Rows from block 2, named by matrix and row number. Rows with one number belong to one neuron. Each number is 500 + 25 x the weight over its row's rms, rounded and kept within 0 to 999. All counts start at 0. Numbers have three digits each. After the name is the row's rms in percent of the matrix's.
# fc1: MLP up (model.blocks.2.mlp.fc1.weight, 1152x192), inputs 0-191
# fc2: MLP down (model.blocks.2.mlp.fc2.weight, 192x1152, transposed), outputs 0-191
fc1.655 097:507477482518507485507522481502478505473519488516462479517462474476502504545482445511501526503473484468491509500469508478468503475475454525508530498481504487470518501470485521509475524500483473485438475510445484526496557474500520521528476494512466525489441537542550502478540468553498503529521495534489501531523510511438496486468487511503493520474499482507558480534515514502454522463496539515487483500546527544514490512490516458494516553467500529506500537522505484448477520504488495514512503490510494496561540536494483489525518505501481495505503498477485478520510459470517528541
fc1.656 089:480541473489458519478500503528507483476479445511487488533498511463525502478532466514531525483504509490492569491478518483541490528461509520537485516500520535524517475426522537500506487517517568504477519509505484448523491508485532534489463524481465448436495489513534506534460537479470463496486522499528486538465491510511463497513495488516490500510482515462443514487482504507512516454520494501492512508519479495487533517478506506526484525517519553470490466489506528487460478523464529487492513477468543490523516486524493501478519503513504486528516473472487515515513518513502448540
fc1.657 100:465501486507518524509504518525492512498526486478546524540556526510480528480459487524506514500514494490508462526478491477520499505530490497489511505512506448514527519505490494503492504449495472483527502471498519504531561528492465502471556499512492489491453465485528484515485450557459513505556474502466549517471496475522534530507494478501516504467474469498476492511431519500481462494459475475515508511467507486491527447449495536498533492483469479496513524541499476502517488518497535497495513462516508471484491471502445541493488559508489478506492537474485498523507529503460515544
fc1.658 101:492535468486547510515499484478467464518503477528481499478496530529513468477531459455512484473478495531507537530546469505470483454517485510525461524490523487521487514519487520514503534483496461529489524480510554508486509491503486433497455498466494464497449511507500450511483512525527482500561544456498508516529493508471548457488497520537517525499513506494495521502445468503498470541503460469473552550475431528484555522505493510521514505505521530502517491490495482480500515504474483510534486481474522503473506490488505516488530473488528492528487515486513526513490492533473519511
fc1.659 106:468497511502502449489434498519524507501523537473500517514539521513503477518464505518516521483464505553486522497487462473516527523506475471518509503500530507510532495525523514525523488517476505492495491509473468537534490514485509490529485515509488528473456514476506497554468456510544473496507515502535486438506532508511502476556457460516485502521518507522524462455473493492519556474473467504497523424504481444495520475494520512519493529533457496490497506509476487486469511535541483522469540476463486522523486528522477477538514468494502504521508498504476497512486507434532507490
fc1.660 097:495520478486512537524527502533460492538430442512514521490505480478531469534512464512502536480475516503488514499477454516534516483528493533493509508451516481514503521508454489504539506480473505515498562530518523488492453496524513495514462540500526499545528513507513501510495509438487458462521533507519538515536491527529510525487514532483453496509468477496526538496523463490553489480530457527509491509464505437500509498475512470517470523516513487495493498541489489502479495554498505491495467448546493493523536506464486472483490473512479509501504504475524482491512501534485471524
fc1.661 104:507544484491539505531503489429470481495504485518462473509518473496517462497485501519491554454508455518505466510539469457490519490491521472520443489473482513497454480473496505529507528497438546508483561474560538485488518525467505500502479517496507508474471536509488510496506488495482545491527511508484481510493493516531489482482485470521511518483493480487470469530509503464494504496478536525529480504557513473500491525476503488508501466493494503518490505526512538447533493511506479559508519493494491469586500501538494506464519481539513475508480526462512486468519516471511488508
fc1.662 103:537446508480483509502496526472485502519518448473530497522533458509482511491505502486506501492484544533522467522549509470515449488530494494489469526534483505554495457469511485520502523513511538508508537530509475471503525505517488489543502538464505465520504462481490492516486450493454524469521476500487486451504537496529558485517510464524504518555516548500514478477482491458493496505490560554491528505500499506458515476489503513475506499512495498504506476528490491496518485524563530515520473500494480408510506498532476540506508521523516511475499487524483488481491493530510508525
fc1.663 096:467497499520517530448555511514559528529525519466494485540502504508493507524513488517556511521504527512487519481454480507499491492509515521500483528535484497469484517536516493490486506502502546478492510500506493524494480495557489532473492497498535497450494512470507505530470480513511472499478524512510493459483466522512526486511485489541521501504485510507484491518517461496469484473489503503539466507494489563464542490562527466462476517456522511519457457459520468511480493491461505487475497445475509590523505537509563505519483458485503505519490505470495463493482504489475507495
fc1.664 101:523490514554507511481508489505498481469487501508510530487483540540472494525514486490537460484511490483519501523488483500461459519473478456518471504512474459523460475506489501473510494540523493516484471526493481465528496509512510498509492523470509451472517466481493535541506524481502502501497528506533505543523521550497495510487462518508498490463507505483577493563495497447497550541535538480530519497468441446525519500492474486488533495440524444513520487512477486522507487489506500524467491510522513511493512490500541455557510467481494496532487501483521508510533497495523541479
fc1.665 102:484483526542517524466511491481492463513515514481484453477465487482530482509472491519497479488488487486483523471483475472485510468493506458525537510504505525518528510480474525519447503497483473493558480464513506497502536482518514490500516531535476512532516509468489495506463478521437515561471516503511504508525461475518491484472531549534529480498492471494522544512502529509468462446475540491464519469524487528556493448518499489495485479542494511477498497483513523496476484507474504529469518502503504499531541504535457493510508512564507473516507462486494553544530529525513537479
fc1.666 104:442533511495518545528504540501470498477492474524452480516509529505489482520496494521515523513495479495542524528496504512546506548490516506496496496488496476518519499500498493522498471501541440467472471503466497495502484529528514484492492532517493497564468518477493522532500459470442533482479460494484562484511538482505511523497523488483509521521486544526494484532486502489501465525502480536500536487503474486483510499477508472492531477489514491541537485479504546461456450515475481530491440511522510482518462532534540490530489437473484492496484495495472547479497512525457478476
fc1.667 103:464516489499501506479522456484477469527495522485474499504535500522433445504489507487463501518490522504495457467491460503486457495514482489497534499517475485474436495508482454464532511479515515510482525474480490507524491531510525509536500456496520501506482464499486515469499456498534534529522475498508510520467515525503533516453499505495499530507552486466464536484527559481507518460526520499501513528489467504499553488435498500475508524493483507509512491564495491504531527509534484534516543466552537516497490491479494505495504514509490493481480520470479507527548547519554491478
fc1.668 102:503521535511511514476530516493502517499507498492500501524493533504513489493490468491484467486525483528490500485475484517490512522523515488516525485507498461488547510459517513517486521472508502534497524490532528539469451501484492514518504523494498515525532529531489471563524536486511505578493553477477480550452485554506496479500505500495526475488498481478477515507507476486551472502434466515460512462461498479455525499520501493464526506511453451508500531502504467466452541482523517469494481466546485530531500497465469495484477439524504550512512494476522539511510501503478520475
fc1.669 107:520476464523517471526507515478468497503472503503508515512524465499499519472461484477514507519543500519520501546472481456500539529487508503501520548470510483478575540463500519508511481508501478475487495516471517485477494459474491463491513468490478492530527506536519516513455533500476499547469470493483481520479503486545490476528524482475494518539464491446493479508434516484491525497532515498496488509498495522510534498539490462498499535562520544554489498523522510514518504447499470475508476457524483529505495508475480505433491486503508526471499524541529473499545496529496533502
fc1.670 098:552497507473473469509517489429485495487516474509543475507516519513508493515555478537527531489508437441504500491483527441490482514506525526523518506517481480488511512482513522446519485505513504497493538540474513511524458496463526507473489516512498475538479496475533556492509510509557453516521516506534472475569526474484491500486460467508453510501488530479504500448496478505497480482508540521486522479505468523504472497475506485550466555486495538516514538527473506495517462505518500524525480473487485506537483487489506503496510485538508484473496497495486450512480473497488515523
fc1.671 096:511473506489484489501490587478519491561479480508504478479521486506522519501495541505511459508494512509518478461506527467540490497470480495477551530465468471491505536479509443514545489465519470481460516472507530499507487522463501501531512491511508496511497496491554508496485522533482426502488559511497473519501525485493493502520479508482497506505516463491484498530493491499484489561495524550516464490501462500474534543487529503574508453512507491507536498528531532503495484486513475465529511473497484495567492516513502478512477493517528509497460520485506535512526527474484500466
fc1.672 103:515478462470496500480490516464513481488496486527528500496502525467539517476506488498522477492456526524573481489506510480512501519485475520502509505465547540540504489479477501487500501454507470463545481511494492502539566517528522516472507483525532497497449497506517511511484475470489526535502517509543494535491508527452502502530492480492476477519494585502510501513529481507537496527474510503492542473484454508505494473510489494487510481481496477539506496501451501564456499511480526523519508496493490513493501490511492478510495475500538534424480519522510527531512556466529444475
fc1.673 096:515509473478497484451487508495473492502504513490490517573509493481473477514534554514494503533536495485494507508491534524456498476520474530469532494494467505484487511509511477495530480553477489490513488541541481544475534492490467484451524506513480482511502498470511467461488533541501489494505497481572496465483500474545493497517475470487543478472530513430511471494515513484529514482488513507539492524517501490505495510517506533495474526512506573468481523557496498483470500533452539497478488491530510466541468490534499524473485512492478484543478526506493438494516508510501505527
fc1.674 102:482490489493508509502529494542518492493522494463524525470515480530479491517548490511500478541486543463575505502503482514514484521478467508518472507475487498576494500518505498442506543499489504507489492478525512528486511514537497482496510461482501497499474502505488537483481492463507450516521523520494501510504526494480478520473453518488525498485557548498496474496465506443504513485517488504554477490501462522513532505504498482461535492501498511504496514455498474490498499493502450482526533491453548495454528508545499454511475470500450492482514534502559439528521528541499482488
fc1.675 094:485532509528492506505467506524519529520550496542521516527528541528524514498509504510500492493465473468542459537539506537478499489547526508505480504512504482486517524527494505460511490493471491504487494514532463464504487480508498533579489530471515509492505475507488455534501497482532478526489483520520526463505497452478529465499490528511528518491467491435492508480500495486510498507504451429475509522480493473478473485476494491542515464507469469506550538472505514476451498488481533453496487498543537481536484496504486525516441460498517514455500476524519495498544507484487508494
fc1.676 098:497520490493516507514507494500477486475516452488501506486492474503545536462522506499511511474488493500509500458483525536457523483526507461498495505560493497515538515521508536485437556495504494470483482451511483518517514461508460509500482463412517502521481551503477490513491490498503488523486500511535523517461473500526456485485505520518489466471519537562490502433524484441532499492521506519503524480505524485480521501436501526524506525516485552500514503518501472502518514536489482505498522483517527529509487487526508499505505509523537522449469494512481518510509515512543569484
fc1.677 087:497516498431521467502486522495514504513449518485531528480509523502477474491503542470472508438477485476500539508433514465465532500535486474498501519513490531518460483532479465490540502481509471515518504480495495523517508477538494453520458498501508459525468472486492463507459539497516500523484496517547526497496510497505489512535518504507528539483499516480486523480507481475482495473471496490482487495486487501528503557554513544500479512531547539435514473511474465482505552508520494487486492548493507519521541453514486462506519484466485495511510513502482479500518492482513543555
fc1.678 104:475504524500458536505530491518526495500541471484511504507523490509515503518519531496498452512506517496522482517501468505455523453485501516520465482479497491510493517502477535537493508474522532534449528528478538501549451495512499490529506539461487481486470463519516469511485467492515525553505506538484503478485482466512494496533501488508488532458525529447534502525440482485524537498461514521474479547491512498455482473486503515522509519510486484514486465530507505547460474569534504504501506472495488480485467499504533502545506493498527531516489512451488513513531440473511489445
fc1.679 099:509502483497505535527469498530499488514529512554453515542449528535557492516531476553513563535495515535500522479532515476495480491476485475510512519495506483513472508495534453474500535479507530515471510498532501509500519483472522491503481508526484482482488509499451512485533462514506529463492527498532506455505495544477501538517507495538508550479485545492488495477464520478507487503482498511488475481498504486518493461479488447504477474460525491510506464506448468549470491511508479476487481523555526497535551514518474488508512491512495468478498502499481498466449453461458485512
fc1.680 104:489499455509489466522486507486508512522504478515496497512475518517500548498489479523540499516506492512498488500461558514461501498506526491481439500504497472466494516513464464525512534483492503465501503479508484553502506485510551495508512454498514471503492503487480472495515491517527488458531491549480507496456528505471454563531503483488486488493480513494463513512507541542488503487512477454491457504524546516530512468509545485432491473509496465450512492499479542496498531553494509483506448502471512520554475491496516507540473485543492563489535508465524516506496469516480471521
fc1.681 097:548470515506494515502508497502458501456542483494506500523535485491476502509475554477543517485471533569473487496486509529489494534507490499480482495538547515481511490506461549488498462472505529504476531517517516465529514522523501502491512517487490496484533445514511488509487451489539518528417530496503519498520476502546514487509525532516492511486505514465517485495475511494510463509508533490493496553542512484467463473517544497501498477519482454481482514514522520516504475488507474491509483529459501493501513486507488437476473526499481513535552473517506496460465476507505571536
fc1.682 103:505514460481506529492482523510490529461527505500507545512517539557501488484524486463478443503465454450463522487498516531478546511487541514494513498472470480511494484521477505438548495498472515518515537530459503535490512451516563514517450500470501462518506531512516520499475467484461504516507500504483439510492536504516529553489487517513512475508459496522513477483499457486474510518507469499505465490520512507490503493469527545516506451506493508471519502508513526525515518523540490486537507509484501545526503464539464507519466455491504494492509504539508500518472499497487481546
fc1.683 095:485487540514493486471522472496525480503535495502481525528521515519480494480495510487560539492518457482478509501509468476491541489494533504473484498496557529491462509510521491528543530514529505488526550512487536520476497527498462443540455484461555521488479518477506489529525474515510470512486512483506473527520528489531502502531503503487531537449497497445510542500492505458460493501494519501512523479499510479537508453504554484496442477490497487471477507497448475532466512535530499481535490494518446471443490517500523492502493489482495466459510520525476477497503472524491511477
fc1.684 107:452540528518507523476495495458500512487511474551521540498501525535450490503471507520528509514500513510512525459459539498441489491457505492531488509505493518459501540478476493499473520580522476479556500537511495494502502506556495497520487504502482475503457509474476450545503492514536503488549477483496522481490511497489498481445495511473507470492488485536505484494484532488506481462529505445490492489507481513494502498488525501458546508485454474520504496530544492538529541469524498494494493500471474575492487489478501509499493513508520502518477528479493499558490540502482476533
fc1.685 092:518501541487479544469469498460486493500515530533515483530503530467510464479501510478490466548473504529543503512523493490480487509522502512430448483494508536558477509503531551511501487504502453483522525475556457469457487485460516476469488499465489467476520527461517477494490467507503492467518537511493513495535558520511498510501533484497536507561526520501495495500477488508513543514487505521481518459493472506514471543473524516449485466482517481514484496500480501456507514534485497489520486509499502511523497506489507476567530528517490497497548481495519529508457472476494532508
fc1.686 097:505525522542458505519530518501490482489540519483488494521486497480470534465500483475459526540499516530493506541486513461503463499491474536480473494496493508476506467578528513556482490537515486541509494520517521501488484514509506473538461496471521520445537497498432533528548480507524487486506503478503514492471476498472532474459469434493550525518475504498527525510507502496489509459497497461490520512484499481452524505505521530491497488472489493518477509459525472519540504559459513517504504502491520522530492470535518480512498503503454541483452525493485508517522462484493508480
fc1.687 095:533437536535516449574537526485561485506500475520515516526480488494445508511539507497546503498460502545499531494470468498472504510493484451520470470481462486525508483502511427515488513497489479506503505499541508519519498470494566499496499488511463478504527517514494473507532497486524494488484502506516465525476481507489473526488471524533520522487451526476486501516505469517487515499515487511466504493499516540497508490494490474454494513487435471505514526493472476494472513534489427489521501484485526524484468488502474493465492509556504507514530500465497522526510468500488537525
fc1.688 101:523469525527509549480467502454482511508508515493465498578521511497469506505522533452529503513516516539475510480524505526532488517469468446454496438486487563527492515548497525500487476505482520500487463511497524504434482485520533462537505508473540517529487518491521491493534503497502523508516505459510463500488499506533541484449468564497482505489480539503513481478520504477478490496487534500489499541490465524516524532457507476506489490451500523486507483530496489522535488494501494500540495541494492456496499510469498514480519472532468521471513473479481542517492518485503507481
fc1.689 100:491478486528512539510490478504488494505512494544486483510488483494466515488492494481505470514499506493487489504453511469504519474508487498499491506562483517544561503509467499494500455568526515456540487485520479529516470451503464496522496503479512543526508516469507488484539500496455493566545516536539511508468498522545524471487460534487510521521539538528509524458519460455487481491538496510486487522508493522481502500492500470521499486496539508500508475537462491454497461461511545516532493560499530510497522447505497528497513484439484484520506527518512503491499478473510531475
fc1.690 094:507504531496523500450538500483486499507524496515545502522537534522501491482544472504476489496445477474490516469505512483525447502465498474484460559484460454445527523492552529514549467464518484490532473466488499531504507504513487501496493503498534528473525516482562493490521453477493477489468516503472481521506519477493463488487472482523536495466532496494488478472528522484529496510488502468495567462521494522542513502493499487521497506515488505517493472516548517500511526513507478510533481442475500543510491523488504526509489503477472510526520442533532472552527512499501516519
fc2.655 091:511537505481529496482454526497500487512515484545527511499500552538467490502499541464513491485504508517488474489496475518507510517506496462458514515519504527502523444532475536502562509490501507491535523464527501446464483541501476497479521494483531465500534471483455490508487527468479505453473503493501508490502448505511517531533507463503499501546487531512459510467458497493555515510514483490507541508479503484482510502480488511518487516531492492513485442494487535546556550491489503514520460493444492527499485490499475497430457469482495533506475482517507512509540529519533479491
fc2.656 093:497463519518508484488471523483502513529451469504479511487472487526541514498493492493523472479474470525540458525513496518462496518542521436488474503508467496495483540532486475519491490489500488543498519504485492533523533493494513526526483525493509473456510488509514546457515503514510531492521519457528513534508506498449495481519480507507490501495498504518553465462513515468486514478531471523513487514485533529531439467503495515486534498529526481513457544477496492477521474477554417471522568527502464501470528525439478503480522521503507481508489506534519515508501475482489515497
fc2.657 107:523533536498513453462474488527512468477505502477534488499453471500514496516534505515534517503480504494472519526507489468501485513488512477470517481505485548447483493497537469490517474527476492484553491513503489501484483521455500505499482534532499521535538485478522526547506482475503479543480522475489476492483469566466481483495486505461486515510526479518522471542512478482476490518518523553491498503465516503514546527443501548512485507492481522491469492517541496527523517480519519469524545491456479503491496520510526467469509491444485507540505491568514513520483442515510455477
fc2.658 098:486495504525520520503494501481522531455498511498532515547494503519491559524448532498523487560490488512496492491525488507481551511493501505507504498500487472415517500460485540509501497522471496496529491500525470517539464533508494542468509492529472517532490522535499531530516467488513478486478475519464457471502524505509461521501481484478473493498517452525496525493539503491492490477523548504532444501474536487510533497476497485506443450515516501486489461510483510482513432514526509503481480525509490540527465535482500504530497551485497528492499472502474455471547494491513479465
fc2.659 114:513505530528496479482509505505494510509482477486469511477523476486498503527500450492531473510551478478527553526533509526471474430523550463509455493454520497525437502525502475497456527458553528493498513514495509483501479475506512525496454478491463522521496520540508477495514499548516489455455476513486498515513470481503507466485505465507494503477505496492473498520557529531468450500517555494510496511511477528517526503493492480518509444492530500493497488520506473509501513489513501466520493551507486483514478541500499479475504491483542492469471502555533469488514481503508507570
fc2.660 093:474487543508494503508509494497468485470549489502516514514478512524539517487557520486515490557506464465493482491478521496498523480506512490459488432533479483525514496499503502493468442467526506499495437474486463542506528507522498500496511468493484469457479479478467533515523479544522521511489501498457476491483525508463515557489458459522545487517541517481479478492509490537472490501482550484497466536541508478529491504515470548521458491465529491532504522488509494498486498482510516542483511544496504530488499530514534491473520518494498482512496461540506485502454508474514551475
fc2.661 102:480472515491491526549465541560481500504502474516507508503508505546458528522515499518518486483482524491500546474478525516528494487468454545451540494496503505501546473511499460479506478481532457483523469536488454454520532518541466474493506545534495482522535518484484497507488470464511500495414489486447503483498545504496488467513500488518469454535523504510505496499498492498470504527487466474460529521474477505500493528523501520496469512541521488487515528474493477474487516499537494482495469491489483528470482502481524469478464517516540516521528511533512516528472512502497552472
fc2.662 103:486476526537484507482499474502498525443487504499546519447458535509517496525472516527537505451495484449506454511499480469486461492507487487495502490503471520502481494517519464510475519503518489495509510494502507492505508502480530538494503469485505528519512458527489510528513508494526527480535517539550526492497512479505498507472511507452470477451523486494467543516495506489467520510467481523515500493535531525496490548515486525469527538507516462474525504470495501496454481562443556537494564479439492547514461495503467479509508521506515511473496512497508498548527476468499474466
fc2.663 095:538527493528522464490474484480451493461515483535488488459550493482527507487527516510527459471531454465491482494525493507504487503473537501458498500492508505521531463491506473506500518537498504505522500474519524477466552449497476518509487518529516487523486475502552500506554527471529535523554474464452498481491510506507456506507446523475496493490497509488515466522473445489533511551534518476515542519481522473513440493494495479529489505534505511476486514523482491481489521532531514534529494542523467469509511462478479481522469506492498500489479497553529538490491500519499485530
fc2.664 101:536531512505519487541472487491507482503497505486477469447551498491472521519539508483473518481525513502492504562523490526484500502525444460493516435499526521497535504494544477476510521466498471467482460507491531555487484537501517529498516478494482486499517549518476455486463509527500508552475474510534496522469466518519483505507475527509474466504520494511502475520504539474507507508505471527494522481473490523508471479502528457488491462557472515527476503507512482488504476454497508512508514527483506498432498487505473535488481495500559486465525536502538529529515483470502439497
fc2.665 097:534562464460516470541462485519508480500497537486527570531493467501503521551454480529494513498546505519513473495454496526498521534516533532503501490493467466523485501487488448475537516490522496470502528483472514498529534525458523500528482494503473503494492509514500551552535489480501492451509479495502493483474507506516515485497481482474518494491475506511474487511495452486525548454504508489504478536511504502537525549506489485476536482507503508476489438517483477456483471489500502481483546513466474487525519523464490457514488520467453542520494516506534521511474530512508475492
fc2.666 099:538469489546509471544513506496553512532513524490502465472483496528493566450523507471499479462505523517452470500469495460502493478488503480483522511526482501464452519474475530463463494508479522527498537465541479544492523493505509480513459484498510482456537475500514476501499524465548465484504494533497456532473535541491540528498451526530496514492467437503485491493469493506462519522541490515484475531509505525518505482510525520519473527483511506499499510527531489517511539508487508486487501451484487522461524473516536509525463508549473497487500511503487497527536496477514511476
fc2.667 100:532504489476532492482465463500513498512499501499524493471506484482556489497490441487554492495518480439521529517508517504486555475544535475489467495501531505529491547506510457486485502554515469478510468495456534496464526463537501463454496551528502516515559493531485504525507514548494506513506523481488491488546495498455492481539515468516493475466466505553533507513503519534509479518504513519514500486457529478504510481551513516526454489479499494506476515449506514502456482477469513479519461489458501486493495505492483511516492512492460478544487491528508505473497459495519488485
fc2.668 096:462509486550502533479453504499517478521474501527495524495520469512519560468556528530496522473485510495525460484507494524522519502479536528488519477482487557478449486481481498472507472532489540490485489476474483487535511534506490531507482498459537501468454496497508523475476535528509495450517435495556491495533512503544504483500511520500517551486504497507539492512531479497485500508552504506509511520489507494513493473484484522503521462493524524471473464495490559493541482480488504514517492510490515435478481506471489469475556490494531456519439480500489490505529518507493527503
fc2.669 100:469538505478508500479505528525520515489492494472489505515518519485512465516520517516448504497475486487505510516515504563498471528490519519488479463514479523496424497501489473518513530476497495521527459495528440525510491524533517500485516568511532499455477493469482502502503466506513463474524493492452522476546480544467547504510481518496500483472527499473536509511527526505519447484522481498515537534471485461501491530515514525489490484470462483458524440530508506482464513531510497546485475505515522513475515488528541490509495532494496502520498499469431500461466501521502448509
fc2.670 100:469482486509517488520491502544450526486487476539515466523457485532466465494481477476470471469519483542496510478507514538502525515481490470461485505493516506519477543537471497507479551459513507481472481556502498524453507546485489528519540489473484488471489478518467497518512494494444537497467492506486509485475504533535518468499533463536573543534516508508455510498506485509499522457509481492499483490476512520479497512504480485470525464492521502471456511495564479500500537481492509469530489507477517534510505508492512471480501480481484504511526525522493563487546518537470526480
fc2.671 101:521498537485509544494540499482508514474478515440510503507478510502521495525517500497515505498526461509494529524495449509486502484513532507487537475551502517517502458519457506493498480555485493497541476478486505537493500510535506481440478544508515513504529483499483499508479498527458532505505455494529470495511499495495503425520548473521525493478462487486496480513495488441505501487489474505452531551495522484494501521537451491519452558516533521493481493457491511484498490532481516543508514499490566535465537510471485534499523508456459498491520480488523498482478510544482492507
fc2.672 103:500498496511493521501531505500536535523479503444538472521496456504520497524506475532511525510560496474453515457482508482482503491514538491512507447493537469465506492488508518479497437513479513495489510517499475509457503494494497491497482507483487526510508527511472490513473539538546490496497508491494495498484508492507489477514503519496497515526508446489501508489500537478475530480467494512513487495487506505491517476488528508508495552486518518464490547478543508457559518524507475480425468477458465505538476516599546518490483470544467462539520522506523477500509516470489495533
fc2.673 098:523430531530513527546481520458502531515488476502489486499476459559518522490451468493523515442483514496515493496481521491509497515465535462530450459525483515491521492496500514517470492506486504474509505442486532492505500489498543505533536484525522517502508520495487542489513490498484469490472526544475500512484500537489492472483503496481525500501488502509469483482445511524554497523534499462426508499465497518470526515500489506528517498523511469477536492486540496523513539505470451485501483489501475509500499504490470501514500515490499532488529545502518578513552476485457506533
fc2.674 100:519521501511524516507511466525466503496472529477465491494517539496481491501462514458530529507527522529482552537503489521491470479495503449512497481524518508483508515505469530480463480517484509499478448534503464500520490513520488517520537521484545484500481523443529497465465549496502516491482499490513504514501496498550504540550460516502521509470478518518557462526486472520527528497538504516497462462526506507523499507483499529471477581499476520487488495473457473509492452497454521532476481515495466479463530503451510502520503526480514497524527502531459487476496496486467454531
fc2.675 103:532502462475528523500496545488463485513469509516480449516511450508455539513524499447501518500505519541488489502491460481534493499513515503487465519458512508545483487491522492498507497548491495517473484491505532526526485470503526478457539501491504496515522518495515508454484494510483528524517531512531514512461557552521501532505497456480507508497513469493485464471501494472483494451519535556532538490461524508474534465530514504493499518505507521518490476485455483490553519482453490502488543465475518532475528499526548471500509539510485487488471492512447505449479477516499463499
fc2.676 102:486524550501501524466511527480504481514466515537495520490477528524520492512474516493501495488527506543584498534523492516519439489506482536487496548497516527479473476473494477497516522481532501482483468497494476448503544483472486504478443460554472494475545477488526521503507511548497522500501534519524491513497466460495551500456500495514502495505501486440499525491460506519464492490509503492509475506517490451484472525532504497491542528535501459481484479543566469542530494482505489473545509480503515514510472523475468511478514483500476494475523495496526460520506465479501485495
fc2.677 092:522453498542497514530493505540511541502489516493429474484477556494514489509463459490505504516510480487488469494559480550528522505498523526514503463503499459483528509469537497503430503539506530489490485486482504486488481565484478557449533495502499514517519512488505512505519525482478522507532495456476494507509489518499503501521497503512488501453508476536524470517527459504513539487510516531485507529483505494495477513448508474493490556507479480528519512471531488524470453496449487493559532451519467465531482530482496487481478525521486501503511506475521488520471482498521481472
fc2.678 104:520538519523546457482457484524471469490502532484461519504504508553481481517511497498515514515500494486464501449434508483518494524505535441496537518489504492518485483552504509479555487471489491541519488537501477458487509488464468524544492482509479509514508530527515494492503498465485482550519489512504507457524487532456492519490492482533496453548512533518458448507554529509496487458503522525535515476532515471519501497505539452542501503479474484491510475446526486490514490515475510509480505506490502539512463491479476542498529472500483547475501522518507498472490498498488466504
fc2.679 111:497495489520489549517541497459523496468555481465521488542542492450495467525501542492486477453511480485491492543465505460487523489497446517490521464506510473463512515531498515480493484532490500537534497532489487517498468535498497479518500492552494510486507501517517529473511528485491428564533515504498528473511461527555544488492515474465519430515503483525509498507481485504494480498472502506514487490507548516486517520517476485491546568524506501489488455476525513488434478507482506544486480511501496507522490492474508483490476529481526514496505505492522508518496525504511465465
fc2.680 103:491470530529506499461540497481548474549478513510512505501503459491515467501484501527517490433494531480501545512486495521534460506509474531473538560467481506526524461493519536498491497510507492525521528502510470500467556487503511539513476489501520536524525516503449508481480480470485484563489506461498514526529442502499533461479495479518477467493480492510504495493526521507487501560551489498471521523470476467465493526483468513512510499491505529514495448467475466542519483506493523455528493532512508499509430522494452509481505466511474493524488482493511488506479501511514515482
fc2.681 098:484491479480488489486529494493503513528502525479512524481485551517522504545497459495478515529527494487509500526527526470558527465514490475520526509437479487481567491466552478545493527530496479503526492501505506551509505446480478465480524450485537511527516516481468501483530511476481503478524480509464479512499478505448489496495538485507488463490488500498505511509494473519481531499481493470513478493456495517549544533509523492501527520496494517528531484518510462471477555531478500490456521507513508537510439508507495482540513519512512485476480474497469518538488531484518436456
fc2.682 113:427465551482536499502470484509526505502502498540503474510529468515480534459480498475500482474502501519482516506518469551508489525509501540533516451483511495475510504476536477513446526490523480524519509474495483467516527460504478490480541497522518502508507501452477473553454503510529542493527502507473518516450510530477495521540502476532499547497483503468506507526550480518541479507476524491493504450490469495500489482553491474521492519487530500527467524528499526488481499504444477538491520503517498512521503506522522480475501513456459491483496467454543514464526481525523467497
fc2.683 100:517525472519513506501497497493430513515510513484559430507446482509507500493525512523458480510507492484482489490467475511498503524505505516528507505455443477517495497495543476484520516504468517516471457477509462472485491510495505571503544494529467505500530517530500531477523496513551509504462564539500528458479481509500478508517498507534510477548500502537531502518469477530512513490485464499513527498495513522490456517471515532517513491462469509546507485499519517490538537470477503476466524500476478464504522477522485473488464491515455506538520488509505491512489512424484471502
fc2.684 099:515473492499509506515509514518498507501488522471488468536516486505507518483522476453537503543473545468491468537476442469499497464548490521497499446512497479507501496494522511469481531508495485507483523492519457455483506505476494508433520511524535506492514496535519497475490525466466503576488536486553488495476521480501494511520513457507509536504501527506534556456493538507504539532459516511528503510479500511495527512520481473492518443533487484477503516537487491501541468541504517482502501514453522499525462469510514515532494481468500509496447481475499519500508490475507442448
fc2.685 102:471487474523517510537436491466525495523509454507510476485559536452462535475485485497499480506498472524436482481494474478456536500496471506489523469503527500462478470500483453527488505550468500494502492528517529485506509510493445499487511506486496520501489529486496476502486482505549500502544467475491520496536467501517479535511512490498527518474511479495524502524518504474522467530497488512526496523502566463514553522536510475502481528530541505522476550478528535545488501496483495514511511486525487520476543483492475524508535489524458539536455489479501508472465460503516478513
fc2.686 094:538468512478494499451490506508518503483483480479496526503500486492475478551522492539516476527460485464518473516472483525493510475518490492519512535513508502494502547463512495497438525478517479467503510480441534483520553475517479522501486487528515495504500538505547474496487501467506529512504515476502472530515505508554512491503467491486450510476448497509512503537519459520492506499487533490511506493482479500503468474503438459489499486530512486511551526492492534451497521456529485519508503567478511446488494525512468470540492457506482524458531492523489515478524538538548487529
fc2.687 097:460461455464496523485530474506459498487510523494493524529512481567500485513509494535479492498510501437465472518536528525516475470558494538476509515493523498481512529515501512504508490496528517555468532496444493510475491502503505490524529485540490539517454533457509504501492553516463492492536496487472501527526493503491475465542519524452470472511511527528468491467516545494542471485446495511517501519499509478510503479508491525527504497498536520465473490530503526454484479496470536491485504532472471515496503455509516506512491517442459527496483499530461509515500536506529474503
fc2.688 099:474473480480500490504492490488509506456503506483466497486524512484475488506472514563449479541529475497526482494510502506485470522574513535530512550458504464479468493504456454555494465495499490505486540473525503524522527550537510506515473522514458486519496479484462520516514477489510465521425534509468482516519506509457505512492518471472537500466502538507507501505497523467553458529498472477521463490513524463478484491491492523490492506497507475474498498495514540523508484508533510534499507500512491542462494490542498495506510476510490504552484510467546485530504543543513480524
fc2.689 103:489527515484478458525488506475521486485495499497497495532518507483493532482475513548524535515475513528492494505544487542495481466524523497483508535461572501456442476489486502469508490474524429519485498486531534525507515527478520496506510515499531456512520504528524504512433494527540495533481507499446499494496523474508490524504518455493484513475492485493473487511500472541463554482518504487516511497482486439530533469482522488523527505519475497497495497499564541535455494551476508529490513480493498521491505490475508479496496550503502461500423487475460492486494498496502503513
fc2.690 098:470517510468507505521497518519534496500472506496484526482524494496498533520507505549528533539551479545512486517508461536457530484485504499525532474476554541519446536500468492510542486554504493510490531488545546485423504500485511476549490513513486437476468494517493478511500484536516525503541514479496480508496463482538513475505452475487487496506463507492523503513471509499463484501547512470520425541484471495476517526475472526496508478481505488479508510477486465477489504468513506510483520542500481503517480489520508484465508484480499466502474526492497527472467475503493531539